From a checkpoint of a small image classifier: 64-pixel images, layers 14.
Rows from block 3 of a small image classifier, named by matrix and row number. Rows with one number belong to one neuron. Each number is 128 + 24 x the weight over its row's rms, rounded and kept within 0 to 255. All counts start at 0. Numbers have three digits each. After the name is the row's rms in percent of the matrix's.
Before each neuron's rows are labels from the 100 images, of 14976, where the neuron reaches its largest size: "colour at peak" is the nearest of a few named colours to the mean colour under the peak. Only what is clearly more common there than usual is listed. The data: photos of arthropod specimens (BIOSCAN-5M).
# gate: MLP gate (model.blocks.3.mlp.gate.weight, 512x128), inputs 0-127
# fc1: MLP up (model.blocks.3.mlp.fc1.weight, 512x128), inputs 0-127
# fc2: MLP down (model.blocks.3.mlp.fc2.weight, 128x512, transposed), outputs 0-127

colour at peak: brown; grey
gate.265 109:128128137128093128191128107128128128128098128170105171128181164115128122170128128128128160096128128094139172128128128207134093128052128088137128128128128138128178128128137167128102101128128128128128115157128155128110115119128128128128128135082128128163128128073128140128128161139081128113128141165089128128108148144128191160091108128128128085128167128128128089141130103128128128128083
fc1.265 111:103128084160142098128128107128118095125165149130128082128121097128128128128077105148097143158131128128128120136128134128107211098118128115147118088128079106128128128128128108191128128128107128126128136077128128150125100148132128099064155128153128128157128083128128117170094136128146128128128128075128103175128128120089128128163153128183124128128128128128069071116128128120128079132134
fc2.265 127:128115160093113116088091128141187128141114164128179117128109121104096128100122099113128128153083100079128183150117128152158112128139122158138154128117128128128114128128147128080163145157128128132128100125128128110146128100147128128118128148128110211120128128154132140128176121141119138151128128162152128128128184160150128140125128151128135128128173128040094128124140121126128188165128

colour at peak: grey
gate.80 098:128126128093171128128128128128214134128128128142135128169128128122090128128114128128163128131181128128108128210116073128128101128052129124128128141104128143128105128128128122128100128128128128128128128132132128128128128128128097075134128128128144139128128128141065128126132128035128177130109128116110128106092167128128087128128136050090128132117128158128118128128128128128128128177128
fc1.80 105:127079128088138128122128154077081128128096128128179128128128128120143176128156128128128128128128128137151139128128128123111092128128119074128142201112115171068128128128128162154128115154128161155156157202163128082128158093133128128120145128112136128128093146128157128128128212128128128128128092128107128128128128094128128128128128128128128128128128146173147170128128128164128149077088
fc2.80 108:128128152128128138128128149171128128186156128086116092075128128128128128119124117141128128101128157128128095156138128128128156128105194141128187128128128178128128128168128128119128128128167128157115128104144189128128128130175128128163120128128133128211141138128128128114166069110128128108176128136128128128186067128128192128128128128123128098128125128161128128128064128120128128128122

colour at peak: brown
gate.257 102:128128129121151111161128150125157128223103067128128117149155128128128147141128118128098128128128087143148128128156109169106165135128125128109128128088110128128072128087128126158157128128128128128083068128171128139128176128123128060174128107128109128128128112188128136150208132128094128128109096128128128128128140108128128128140128128117128128128128081089102135146142128114128091128123
fc1.257 101:128156085129119101108085128069155128155106101128128128128149128083148123156128128150128128154115128083103128128144128104115129188121128128128109128048105107128160128153113128164165128163128172128085128128128128140148099128128128128139128128128146142128128128128137128125128128128128128112130110191128128104132128096183154128128128103176184128128093096087115128128107214106128128167128
fc2.257 107:159128164075128143120074128128128177128128144163128128172128109157100144128128128128128087128128115147128140093125128128195160159137128160128159151128082148128105092063115100096158128128128153128128128128128119086140128098106128128128125128102128128124128105154128074138128128128167128128157128153113162118128128085127149043130127150128128147128128102136173128164128080138127108128180

colour at peak: pink
gate.377 094:128128128149168151128174107128113151128107109142159128167150128128129168128128058105138128128127086128157128160128122128128195128208125128128130127163128128107111128141079124128128128073176128103128128096128188112128082128104095082128160128128128071149153106128115108128153128128179128087128110128128128088128080128128136120168128128128171128122107128128106128128128128128128128096123
fc1.377 088:128128142203128131150092117073135116128128128128081141142128128095128128128128128128128137194128163135128128128068155138119078111128132122128128169128128128176128128149128128128081149128128161128111062128128128128088128070149139105128162128102146128111128128128158155109177147147109128114128128128128128107128180128128094128128166101128128126128128156128128128201128128157128156057123
fc2.377 083:129128103128058151128187128128123128179092128128128128128128128152128106149128128128128147098103128128128128093128128128128128128157128128128157128113185110128128128128219194102109116128128107123128070144150111107128128128128128144090128128128092128128096167128128084161186128086096128128106120128128144128128128161128090143120128128168144104075158161128128128080109092128165128128128

colour at peak: pink
gate.66 089:128128128092112128112128128115175128128112128149169128175169099128162128128116182128128188128128128136128086128128078073160155128128128128128188128090128100128128128099128128128207083128152128101141128128106128182128128128128154136138128120179134128095111082128095158150129137128162166128128128132128128128128128117091146110128118128182128128167128128133128145128073137139155128080128
fc1.66 093:128128128128110116128128085128141128128128128173128128128128128135128128193128128179128128128128115128128127105128142128090219128128128133118164104128128128058089063125097128117141152128127140128128128128128105125194089141114080128128128128081128127133151149128089128150072128128161128128128128128128113132064156128128128128128113128128128128171128069092128128128128128128108167128195
fc2.66 070:107108128128133133128128128128073128128128128128128098128128129099128128128128128079128128094128087128128058128171128135128128128128128128128128128128128147201128139091128128128172128183164141088128172128128128128128128128128128128174137128128128128128128128167128180085184137128083092218128128128128128128128128087128128076128128116128071166128109094131128179128090128144128098128128

colour at peak: brown
gate.357 114:109145171087146170118128147121114168188128130128138162128071128072128097118093128120128112128128128147128089128138128076128083103121166118095141128128128128119128159175128128103128128128128128075070128181128176140165165128128128128095128163115157160092128128164128144133160110135128128147130123176128128128071128051128128128156128128128142128142128128143127147128146128128128148128108
fc1.357 109:107128128128128168156174078073088133156106128165128128128128167168088105128128145128128116136129128128128128150128128112165128082136128128128175128120128128128128128164154060106072128128128150128128177168091128183128054128128128128128119138128126123172128128163157117128153128108142128076128128128128128088128155120128199128117128136128099128131128128099128128101081128128155098128128
fc2.357 105:128087106078099128128128128128128128131111128123128128128128137128128128164156128128163093098177147177128102128128128128173063128128128102127128128135128128128193142121128128146128128116079130128128128161121128136128049128128128162129128128061113109091176146094128082171146128154159128128103128105149128112128121188055128128128130128136151128128135129082084140128128104152128128128157

colour at peak: brown
gate.481 108:099128145080148128128128128128128144155128128128165205128161170096128128128128128128146128075128128128181128128128141128128077128150128131128128128127157140128128128128108123153142129097128100128128089181128128114090128109078128128128093144128128128128129180127087128128128118128063128128087128171128128075140056086128128128109057128128128128128157129128128149113133145128128198124122
fc1.481 121:128142153098142168128128149128117128093128119128128128128112110098128128206128196064144128128163163086128145128159128140114077172128128128128128128069095128121128140184128128131141098128099128121168128128115128128096128128111107128121128128095128171124117128128128154128128128155091119146092060128096167128128128128128126184128111128196142122128158128128102096128137128128092128112098
fc2.481 111:063128128148128162175169128119128128128163128128128128128128089150128128179128172155107128128100156128090107128126128068128112128128128113128128125188123082128128158128107128138156128128128128128088150128128128159128161128128100141142091128100128051160128128128128087128128128075155109128128107128083089151117120117128128123175128128141151148128074068170095128128128104128107128128161

colour at peak: white
gate.245 096:128128128128171128128138125128171108130128128128128178128128078128100113128128095128128128086128094128186128057131128128128128099128170128128143084128128128147100098128146128128135101107144107145128128128127124135150203128128142128176128122103128091128142095065070154128128128154082112088184156128160097162128138128128128128143191128145128128128102144100159128128128131159109149157128
fc1.245 089:128128128128128094136128140128128159138128128117128102128093163128128177128159107128128128128128156147128111128128128117081092111128164128150128128085128128185094128142108134154128128196128128078180149128172161128128128177128059148128106128128128128129097128128098128126130144107128205140128128172114182060128128116113123128128095128128128128128142107185128128096117128133143128185128
fc2.245 074:128178128155128128128105144128128128128128128153128128128128128128099179123128198133128128128106084128128128138128125128128128168128092133086109135088128128153128128128128122128128128128128128128128128138128183128128128128128073128128128128133148128128128182128188120199074128128155128128085096153128128128128124176128125183081159128156128104073128053128129128128128128045128128128128

colour at peak: brown
gate.279 092:128128128111128187128144128108128130126128158148186135119128128105132128133128128059137121082128164107180128120128132129128128128128128128128077144128137165128128163128128160136141102122130114128123104203128109114128164121128128172162146128128098128128128150128128128074196128128083143125128083128128129097128128134188128128128102108144128095070128128128128169128121084128087188128100
fc1.279 087:097128128128128096181128128128122128103153128128172170181128159125128120128128176128128166120140128128128128128128128128128128104078128162140068128128141139128128128124090128128128075109128128128155128128128128095065128128086118128128128098128128128128155163128174128128128188172128128151128128128120192076068133136128164152128121128128128127128168128095128157079142169128083163097121
fc2.279 098:120169128128128159198169161110123128128128114103111128128120095112169128157189133135128158119168133128077069133146087098128128128128140161136078128128128098111134155146128133162121128128102107126087159154097108148128141146128106159128128128128128070144123128116128128122100146101168128128088128120093128128128128158109153128128128128128142144128083128179171128126128143128128065065128

colour at peak: pink
gate.42 105:124128114128128090128128191092128108141151092178128128128130105128102097114128122128121108128184171141128136102133128128121188094128128128089128151128158128128140088089154128128074089128128128128128105160155128125128128128163190128154094132128172129122134150112128118128098128065114163128128128128152121128128087128160128128092128087202128128128130154166128173128151175137128128128119
fc1.42 098:098128128191128128128104128171128163128152113128097108128128130087128144128128128068162128086091113128102128108158164116128128128128128128128189064128128128128128128112128123128146178099128170192137136128128108175128128128165128128128104148070128165128109161120186070080128128128128128107090128111128128128128162128148092128128137128088128089128131105117128128128108128130128098094145
fc2.42 099:104128128074115128128128131126128128135128128183128128128128128088116128158187128123128128086128159157215085128128048128128128100083128090159159128192128166128128108127128128128128128152128128128111128128128128153128089112128128128128128128128057111100128128090112108158179083127128128093093128165111128128105129123099128149115128128104139147138128181112124128155128128128128160128111

colour at peak: grey
gate.344 096:128143128100199128143128136128128128128128125143089168128128115076128128128064128156134131128128128128164128128055128129128128128128128128092128128197176174128104128158196128128128128128128172128128160128128175128128071098128128100098128170128125159151079128128078128128085128149133128128128134156128128128169147164150128128128128128128135128141128175128128133147092099127117108092128
fc1.344 101:128128128091128128128128159115128092128177128128135079128128128128128166128128126128121145128128106179092104181128141103079128128179158128128140099128128126101128128128151128128117128128128128128085128128128144128128128155092128191128103089140155128128150128128119159169128068128142128128128123087128194128128128150096128128101160128113179149128128051177128128081188128128148152156135
fc2.344 096:128122109128128124128084137128128135128154128128149119154128128164198159128128128142128128128128128128139102128128128128107128128128128128192128128128128128145128132128191128106131128171124128093128128128128163064164092128128128128142083077128153161074128144128128167079128092191102128106106128128154075069177173147199128128087145130128128128128128111128128158128150120128128128128128

colour at peak: grey
gate.476 103:128161128046128128127113123124170128128128098136152128128217155128128128128106113128128097151149125128128128071160101128116155144109128128128156128128128128108084176128128128128164167128145185128128128128128128093141095091128128128128128128128194115117128090173117139128128156128128153150069128128128128156128144119159149128128128070114128128147128149111128128128119095128090128188085
fc1.476 106:166128128137140128128128128128106156190128128112099128128090086106081128128087128193138106183128118101128200128128128128148128128174128128128141156128092128128128128128128128103141102096128128128123128129138106078185128128128111117189180128128128108058128159128108128177184128128128128128110128100119128128128071128128110128128128141128128145128128128128128148128167122174128139099168
fc2.476 095:140128137166128128128113099128128166128144103128101154128098128128128128128128128128167127128128128069073128214128128128050108128102149128128154128089128128108100128161128170128128128128128128128128128128128128128128128128128080128153118128089200128143128120143128173097128128173132128128128131128120128128128128112128128128139128060168128152128128203128128151128128211128128099147138

colour at peak: grey
gate.167 089:128185128128147153104100135118128128177130128151090087128128128128200099128146128128128074079158164164128128128128128128098111066128128128114185069123128147128128128128132125128128116086128128118119166128128128128145128128128131104159106128128128142167122128151128147072144128128137174103128128128128070136128128102128065085128128128128128128076128138148093168128128152083128101128103
fc1.167 081:150126128083111128128128112128128128128128128128154062128128128128110096128060128103128131142128080128177119128128128128128128128110128145181140128128128085184128140145136128162099128128155113128117128166128128076128220128090130128097168074130128128128116128128116125154128128209128128153128194128112111128095128106128107189132095128128128128128128143109137128091128106128126128128128
fc2.167 074:186128095128128132128131128133128122128125096092128128128159128129128128113089128128128128148166128128128128128180152145168125106128175128086128093073128058128127128128128051128103177100128128128128080108167177128128168205128130128128128128128128155134128128128096125128158146128128128175169128128128163134128092128173100128128128152113128084095128128128136174128158128128140148128126

colour at peak: pink
gate.287 121:131119128150125128077128128167128128151101128117128150163111121088128128128128128128083127186065161127121128099128133070128115086147106128104178128122103095128128128166125128128128176085189086128174128091123128153108111128128114169128124176127155151132191128128130147128128128123132073098128074128139114124128128109128170128155128128127121154146149128128128080130128145128128107160128
fc1.287 120:159145128128128120128151128068146149082128128128128148090128156128139146120160091099128128159128128154134068128059128128128130117109128128080128128092128108163151128153128155152128075114132128128077128156097155153116127113128162128074110173128128128160124147128163148086128107081077128128164128154113128106156142128148128162148174128128128127107128109169149161119128142128076154128128
fc2.287 123:183154109119128120128157128142110076129128128132128117119154128104151186104108114160108100166128087205128098128143128126128128154128128128128158098137126143128128128204106096127127128140126097091093128110106128128092128128113153069128087118095128128104128136086128124128089128126128128127119128109170128128102153144061128189128116118102121128099178128163128128136128128104129128128162

colour at peak: white
gate.433 089:128107132087128135128147180215128128131128149097159128128126083099128128116115128063124128128128128128142128128156128128128128128177088205128167128128128127128128128128128195149086128128128120128145128128152128111112132123128128111128136140147128125128130081128128138188176128163129135097148128096183084128090128128141128128128128141118159070128128128128128128128128112174149077128165
fc1.433 090:172128109081128125128126128128133128128129128167128156138128150094128064197105128089128128087128128110133128079128128128157128128124128128128128128128128128068128128128135088100164181128114128142141128128128190128129140128131128158087090128094150128128115174128128133063128128149128116128118070128104128128128128128159182128128144128133059128128122128127128128094097128128133161175074
fc2.433 089:128072128128128137128132128128128134135136159128173126131128128115143128128153128108105123157128128128154138128176128094128128081128158128128128128108128128205143128173128128167128128155128167126128153187128128173155134128128073128159152184073172128128128159128128149128160104128169112092128125165128091134150128094196089128149131128128144128128083128063124140128163128128128128144128

colour at peak: brown
gate.507 120:068123128135128128128128128128120128128130073128128128128128128137089131185107128103142128112128151128187128128128128128121132128128104103128128146128128128128128069128128128158153128128025128180156128151128176128128163147080139128128128128120128128128128187128128139128128102176128109128083128128142165118144128128128202118115128112128102128128195099086116128150123128128137173092107
fc1.507 117:135128128062128176121128128128128126121101137120128155131128128102177128128128184128156128073128128128128128166102128128164078128128170128149127121128128197128082128128157146128128128095128093128160131128162101111128128128128101142198128128063128100128121128128128142128162128128149159128081123161128128125160128159128128104097099128128128128061155128087128153128149062128128128118128
fc2.507 117:128128115128128128210128113128128128116128063128071128128095094123133128157140181143097128120103128176128098128128133072126128067128085128128128128195128128128128128151087186159128120150128128117115145140098123183131128128128128128126120139106128077128128128072150125128128129128128128128104128128093070129128131128128128167155103128128128128128066100168128128128128154128096128128128

colour at peak: grey
gate.171 105:128128085128128128187141071128176128070131128128100092128128128128128129116128128128100103167128128169128099128128089128128128128128128128128210129128099128110128128128128141146128168088100128128128128128069156116090089144128128087128128081128090138128159087128194128089090114139128080140128108197128128131128128138118128114157128179128128128163099120128128128152134128128128128128128
fc1.171 103:128128096124128128114077128128072099128108148128128153128128179128163128170117162128128156075128162159077081072118158108155130092128128092148156128128128128128128128128117128110147128085128128128128128128128179163128068128128118084128112128128128095128138128128158128105128191172128128097128142074128128128196128128128152094128134128128128128104128118128091102158128155128171119107128
fc2.171 097:128145113128128058128128140128117128128128128128128035128128160128128128128091128181065129146128057128128128163100102128128196128106128128128138128128128143128110146128128128086136128106128143128189115174101183128078128128112128128128128128128179128128128099128128136128128128128128134128108128143170128137128103128128103128128103128128128100138128128128178128074111190128128128075128

colour at peak: white
gate.226 101:155128162128088128123149080128126128128129128111128128137128105128128128126128128128138145091163104192151172128142128128128151128194128146128128155132128136087128142079109099128128124141140128173128210128159128109128128128128083163128119128168144156128108128105086100072106166087082099128140096128128128128128128128128128128128128128033128104128073128128128128105109128128136128128103
fc1.226 105:145128185128128128128128128128128098142124128092128092068128108128128128111128128123133095128116128128168128128108100128128158128190141152128128166128128090128128128098089128087128128128128131111147128128128083065106128157128111137184131081107065102128122189128144128128211150184115128148108128087128112128128067125128128105150128148128128151124128116086128128128128129128128115145166
fc2.226 117:181128067136128109096128128117153110095128111128139115105128128146128179093110128128180128152128128128099152128198154114144099108196128128142128084128125128128128133138094128128108128114128157152101092128128128187110169113128145128128146128171128128128119128094128128128128117128097177097138128128122128128136188128107134167166128065119160126134128163128109117128128119128083132181159

colour at peak: grey
gate.94 103:128128128177175141157115108157128128156128185135117155138128131108128128128128128128128155128098110145128157128119128128198156114131128128128182097092128122128161102128080093128128104089159067128106128088150128128128128087128128110128158078111128158128146113083128128128128128138128128078128115128128128098106196128099128128128174079121128109128128171128113116110165128081180128128128
fc1.94 096:128128178151128128133186128116200128128128128122157128188128128128128128095128151128128128128128137113147162128128128128128097112128128034128095137128128128091128128128128099110112098128128146128106128128176128067128128128163097128128174128128128101128128128093145093128128173128128128128136128128094128082109110128128128128128153130128128195128128082128107128129091086190128163077128
fc2.94 120:143128059179115138193143128128128114128128128111148128110115108151128161128144094128130163128128103107094128123164166128141110128154158128147126144128147128121084172111128129128082128128128085109107128128128128128103128128128117147089128128157113128131087128128141128130055111065128128106162174128111122182128152128178145128120148051128128118119128174119102101128128097134164129151128

colour at peak: white
gate.448 075:057128128128150138187128176128133128128128128083128128149126128128128128128128128128142153121114163128169174128107128133128126108139147239114125128144146161128128128088128128128088128128128064128119155128128128128155128128095128128128128128129128175128145128079128207172103128081128128128128145128128128154128101128128121128158098086150080097114128128128116128128107128121177128145128
fc1.448 084:128128105075110128128128114128128136131072160128128132154109128108083128128165128163128146128149128069084152194128128128128128128146128128165128090128128128128128128128044109089113128163095128115128128128108052156128139153128128128128151152128128147128102128149128159173172054127144133142075128126100118097128137154128128128128128107128128128128102106121128122090119189134128128128120
fc2.448 051:128128128128135128128128128134128128128116115128159128128128128128128128128128128128128128156098128128113128128128128128128072128128128128135128128128128128128128128128128128128128168020091098128128128128066082142128203149072157096128128139128128128128133128054128128128128128128128128128128128128128147128128128128128094128135128187128150128128128110128211128128128128177191076080197

colour at peak: pink
gate.228 113:128128128115128128064127128179128128106128146128128182082139128128113159144128128128128166188136158128124144128167128110130128128128128128128128128128088051147058117162128128128103128128128155155128112097128070128128128128068128192128128117149156149128128125128128152141175128128128091100128165128128088158157099128139128128128128167128102115128128128126128128128168206128146128123128
fc1.228 106:163128128128098128128113128128128128128149151145128128128145171128131128128198128128128128128128128128128128128128149122097088128128144101094128118128115128128075128159128128104175194214117128128128161128128128128107128128093087128046158172128119128164118128128070128128066128120128128128069164179102128128128128128128128114112128154081171128138128128128128128128128128128128128163171
fc2.228 101:128128128153128128128128128091131128128128111128128128128128128128128128176128128158128149128117128128148112128086085128128128089101128128128128128128098128128098151153128128145128128200118073128155128222146128128128128089128128128128128128128128128128110170128128128076128072188128128128128128180077101128126128128154150208081133128134128128148128150128128051128185128128128128156128

colour at peak: brown; grey
gate.155 112:074128135156161152095128133128162128163101024128108128128138122187134128176128128150128128182105165128128105082139128095093128157162128128130128141128128089111128128128144128128072143128128157170128128128146128137128128102176128128128145166128126120128095110128105143128128129128128128128128083094128101164130128160075128128128106079128128128128128177128128128104189145128128128128143
fc1.155 104:128163094128117075128085128146169128128176128091128128128094128128128128194173128165128109128128128097113125128166128111128098128112128128128137057116128128128128128115128168161072128166128095116128164072128128128128128128128148118128128142104128128128096128183118127128106098128152156128165128113128128089128128128128128128112098130128167128128128103065128128109145207137178128159128
fc2.155 110:128191128079078128106107128128175089124144128128157087095094106149128131102128128128128154093128128161172128139150112153091186128092148153121128165128128128128128128128138147134128135125128128147128128166128111156082160154042128095121063098170128161128119121158116135110104128128128080128128108150113128098070115128128128128128128128118128118128113128128163128128128109148128105175128

colour at peak: white
gate.490 095:175128128143128109128131128128159128128128128154115128092115181068128093133153128128128129128128091128128127104128140128128128074148124143114136128128128151130146128128128128128130128128088128128128082128128117128169128129128103128128128086128128083162128081128128128128128128175189128128128119049128128099153128128128127194186128150174148128069176128128128066128093140128171128128083
fc1.490 102:124117128128087128121128149128155106128077082128126128120128128096127128176128124128140128153128147093119128068128094101128128156151162163076098136077128128152124128128128101157128102128128113128106118172128190143091128128170128094163077136128128149128128184165148128128152128130128166128073128128141095128177128128117130128104128128171142070128128128128128174113128159076128134128124
fc2.490 102:128189128108165128076128128128085128128138128125128128128164212128122099128102153128149128112108104145157131061128123123148128127128128128123128128158116128150128128128128128128169117104128128138186129090128128128128153128083120128128174128195128099094111176128147110128068161124128128143128128128159128128116128073127128128128128087128160128087123189128128128128160157179128129128129

colour at peak: pink
gate.503 089:128128106102146128128122128214103160101128128126102128128176128108128073128113128128060110128097128201128128128069188144134128128128128128096128111128128128128128109102134167194100150128183128154167136065128128128128146128128128162109111128121131090128128128163158118121147115151128128128128128128134128128128109096117097128142128106128139144128128128128155128149156128128144180072128
fc1.503 085:128097168128149130128128128128128128163128128128103128128108128097109108128108128128128136167128128128128145128072159128130188192128140128149134128131128079128128128086155152128128111082117128083128128147128128078128128139067128128165183111128086128144128072133128128128096179128109067128128128128128138128128128172095128153099116128128199089087128125128108121081128128085138128116128
fc2.503 096:122128139094135136128128128128141128059146128111128128154128086149128088093128128128128097128186164063128151150146128109128125128096128160086054128115128098143161148164134128128128128155100144128128128128143095132110131109170128155128147130180127132128176116154093176100147189128089109109128128128100088094137128128128128128128128137121151128138078132086128102131154084128128128098128

colour at peak: white
gate.427 114:128150168128168147170128071107081128128128157128128093116128102128128128094128130128128128159154134116133128128128061105118128128153136157144128128131166128128103128128128128128128116089076128128144190109074128105092128141128147128079107114128128128184179128128128128105128128140128080155145128137128128128128128168128128166095147133073128128128112128126185162088128128128113068138078
fc1.427 110:167120128128128107062188162128128079128128128128153128128128128128104127131138128075158091128128085128128128123128128192132148128172128154128128128128128159164070128088128128118106128161144128135138156140128128115128148155065173128128128128128128135128128128128097137192168075128148156128128196128128128128128128128111128128204128111102109128129109138160133128130078128128128128128104
fc2.427 098:154165128173179105128070128128128128087128076128128111128128128128133128120128132179199128128128109114065128128129133073129128068171128128141128093114153096128128128171082054126083128126137183172128128108128128167125168128128169103128099128128128128128128128079099128120128128128109143119128128128101078128128128128128128128106128128128128128128111092128128134149128128128128088128128

colour at peak: pink
gate.81 100:150141096128157093108079128166128137128118128126095186144165178128128142128128128128128124128149128128128077128165128128128128185128157133128122110141128130128128081086128101128158128128128128134128128128128128128128128128074128128152128134083128128178128128110101128115155128174128128174082128192166128128121164128128128112128128128104120173143128128128214165073136172103128128128094
fc1.81 100:185128128128128153147118091137151131128109151160093128101117128128128160152125128085128128154128105128128116131128166128128063128128139126107128129134158128197157128128128171144142128136107104128128084128160128087120128151128128128134151128075096128128128128128099128091128113128150092150128128128121128097128148091128206176102179128076147128128128176088128076128123114117128188138128
fc2.81 108:070128161080136128120105103149094128141128128131106096124154128142115147128128128121128128128093148087142116148128128128074128128136163122068095122128128128111128128154128122128148104083108150128128128100118128092179174166135128128128128072128124080187166151128128151099183123128130128128128128111128110145136135108084152127129128170166098128102118105143106090128089128140128071126077

colour at peak: pink
gate.91 100:137121128128128128128154128080128128090152160110128128128128128128153045128130144201128159129126128128116128128128137090227128140143128123128128128128190128128140128128128086156128128118220128153108154128137110121128128115128112128128128159128162128128128133153159128131128128128128096112128081161170128128128128128128088128100128128128128128162115128128128128128128072147128203097128
fc1.91 102:128128128108164128083128151128159095123155128128128128128092130155128075128128123128128128128128144128128090152128036167083125128080087066128128109163086128128128107112156128128129082128128151096102139117106128128128128128193128128181167128128093128110147110128074128089114149128128128128059139161128128116128128128128128107076128128128128173128128128133128128142128128128084109134128
fc2.91 075:128128110128128128096128128128067128128180128128128128128128128128115128128128185128128128128128128108070128128167128119128128148128128144175181128128128153129085128152128128128157128016112128128128128128128164128111128142085107128128128098128178104128128104125128128128147165128101128204102128103149128117128128128046128107124128128210128128128128128128128174128128128128128128128128

colour at peak: brown; grey
gate.254 112:118107128128100166128128128178086169128096129088179163128128084096128144097091128100128128128094128122128151128128187128171097128138128128108128128128124128128128160180128098084162119128100128128164117124099128128128047128108118134128128128128128128128184144082128128128128128128121092128058128128077128162125128189128143154128145134128098128128128128158128150137128128128106128078126
fc1.254 111:110123128096128164138128112134128158145109106128135170128128128159147172135128089111128138128128166159164130128128121128128170128128148163128148089120106148091072128128153128128128128128128128128128128153128126128169128066137128138096164128172128128154128074128031128131088128140128166140145128106128128154128158128099128128128128105108128128128104128088128096090196066155128146101107
fc2.254 114:102124111151145136181130128128090128179128128128128150102128135128128128128128125122128147147140128128084106153098154128200103128128139087143128138142130078128128087091108128117128128089115126128128128146128128083128088139203128128128158161128073088128135128117156124159100112122128116140128155128141128141143097090199147094128128128189173107128111128128128128159128128128166128128188

colour at peak: grey
gate.438 090:133128128128146111077173181128169064128128155185128128073128165112078128128128103128128127128128128128128104128157128128102191128128128128174139128128159128133128128128129157152098128128128128128094078167071115128128128128132128128128128128164128128062156128114119128128173128153128095112192128083128128156173128128137128128071128128128153122128128128128128128128085106099111160128128
fc1.438 102:128107128128128163128128128165128128168128129128130128126141159149115128128073128128138105128137128143128128111128112128128185128091128127128094129128109155128128171128145128128128107128029128123128053128128128128128063128128128078128148128180104128128128128152176105083117153168094138128128121089128138140174175171128132092103124113103178128095141128099128128128128152100128107108155
fc2.438 082:151128128108128128138128149128128085076128128146128128128187134128146125160123128128128147095174128128143095128128128128132091128091128096157128128128128128124195128128162127128061128136122128128128128128144109155128128128128128128116128128135128123128192128128079128093103148228128128128128128111128110128133128128128128128154114162086128097196209128128087128128128106128113105128074

colour at peak: brown; grey
gate.500 105:128150128128128144071128128128127128086074132128204173077128142112128161128123181120102128120128180117117117128128178088128128128128128128169128128128128119064128128128102128153128136128128128128128112128128107128128128128128128141126128162111128143155098070051155128088124110128138128128131128128138128194128149175128120154128128063128136100173128130092128087128145128128109128139124
fc1.500 107:128128151162126143128128121170128146110128186128128095128089062128128150101128103128128147128080128135128122153154094154150128128128098114128167131157109141128099128128099128116065199182091093112175128128097092147128171128128128149107143128128128168128147146128128113191128128089157148128128128128128078137128128128130128124124128128128123112128060128128128128176128128168086118134128
fc2.500 116:128128149107115093166128138128111128161080117110095144102081128128134123102123110128128128087152128128186128132128105151150128128090159176169161128085128128128100129140128128107127068074128128128184128165150144128128086128128128128139172128154128133128128097128121221098128128128108123106150139092128138128172094128103128104119128128183128116128132128093160128118162128170128128132128

colour at peak: brown
gate.148 108:085158126142128154153128128093119128157128128136143128128128172128128128128128138128122125137111140178057128141104128128109128091110128126102101128078128128066085128128156117148170084128084128103128128156106167167128128127128175128128128144128086109128196128128151128107128128128063128168116128205128128151177128128092128128128152186128141128145128128113133107128128128117102117128103
fc1.148 106:142125101128148064118114186114113140128124074128101121128127128126074128128161128128154128121128107104137085169141128128118128141128104128128055128064128172112128086152128128116164128171097094153128120134128093143095128156128150128128142128130128090128131200190136123114130113128128128122153128163134135128189115128169113128136115080128128128112137122128080128128128130166128151134128
fc2.148 103:142135128128137124128100128128114128100128128213102128128128093155128195136128128138155076128144178150128158156128194128156133128167128161118128128107128096128061100128069128114103108103152128128086115137154128128132134128128128151097128124128138101140142128128128128128113128128074128128194167105128128107128146128084128109161113101109147132128128128128128126185128089117158087128128

colour at peak: brown; grey
gate.416 099:128128128175128128091128128128128128128122181126123128128128134178128111128192128146092128173128128114128128115128080093128128128139128140106137128098139128128148128128128128104081172164128128128128128132101101181160167128128128128128128128128156209128174066125195128128128116133086128058128128128128073122095144128128124086128128128128178080128128128128128128151128134128128100159128
fc1.416 092:174144128088128123128208128105128128128130172128128128128128128128128099128171128150128128128128127128128128128120128158128128141128128153128097128117128128128128104142071128128174128128108128128082157062103128095128128128128108147128122105128128128128128128109151089128139128151128128128128128052150186190139146179128128143128128100128072098128128156128128197128128128128184180128172
fc2.416 072:162128128128146128220128128128164128128142128128211128078153179128128128128083128128128153128128203128162128128129128118126128128128128128128128128128128128128128128128128128128128128128128128117112128128128177128128128128230128134089128128106148128128181128149124128122165070128128128128128166143128128128128075128169064128128128167128150128113128128128128128128065128128128128128128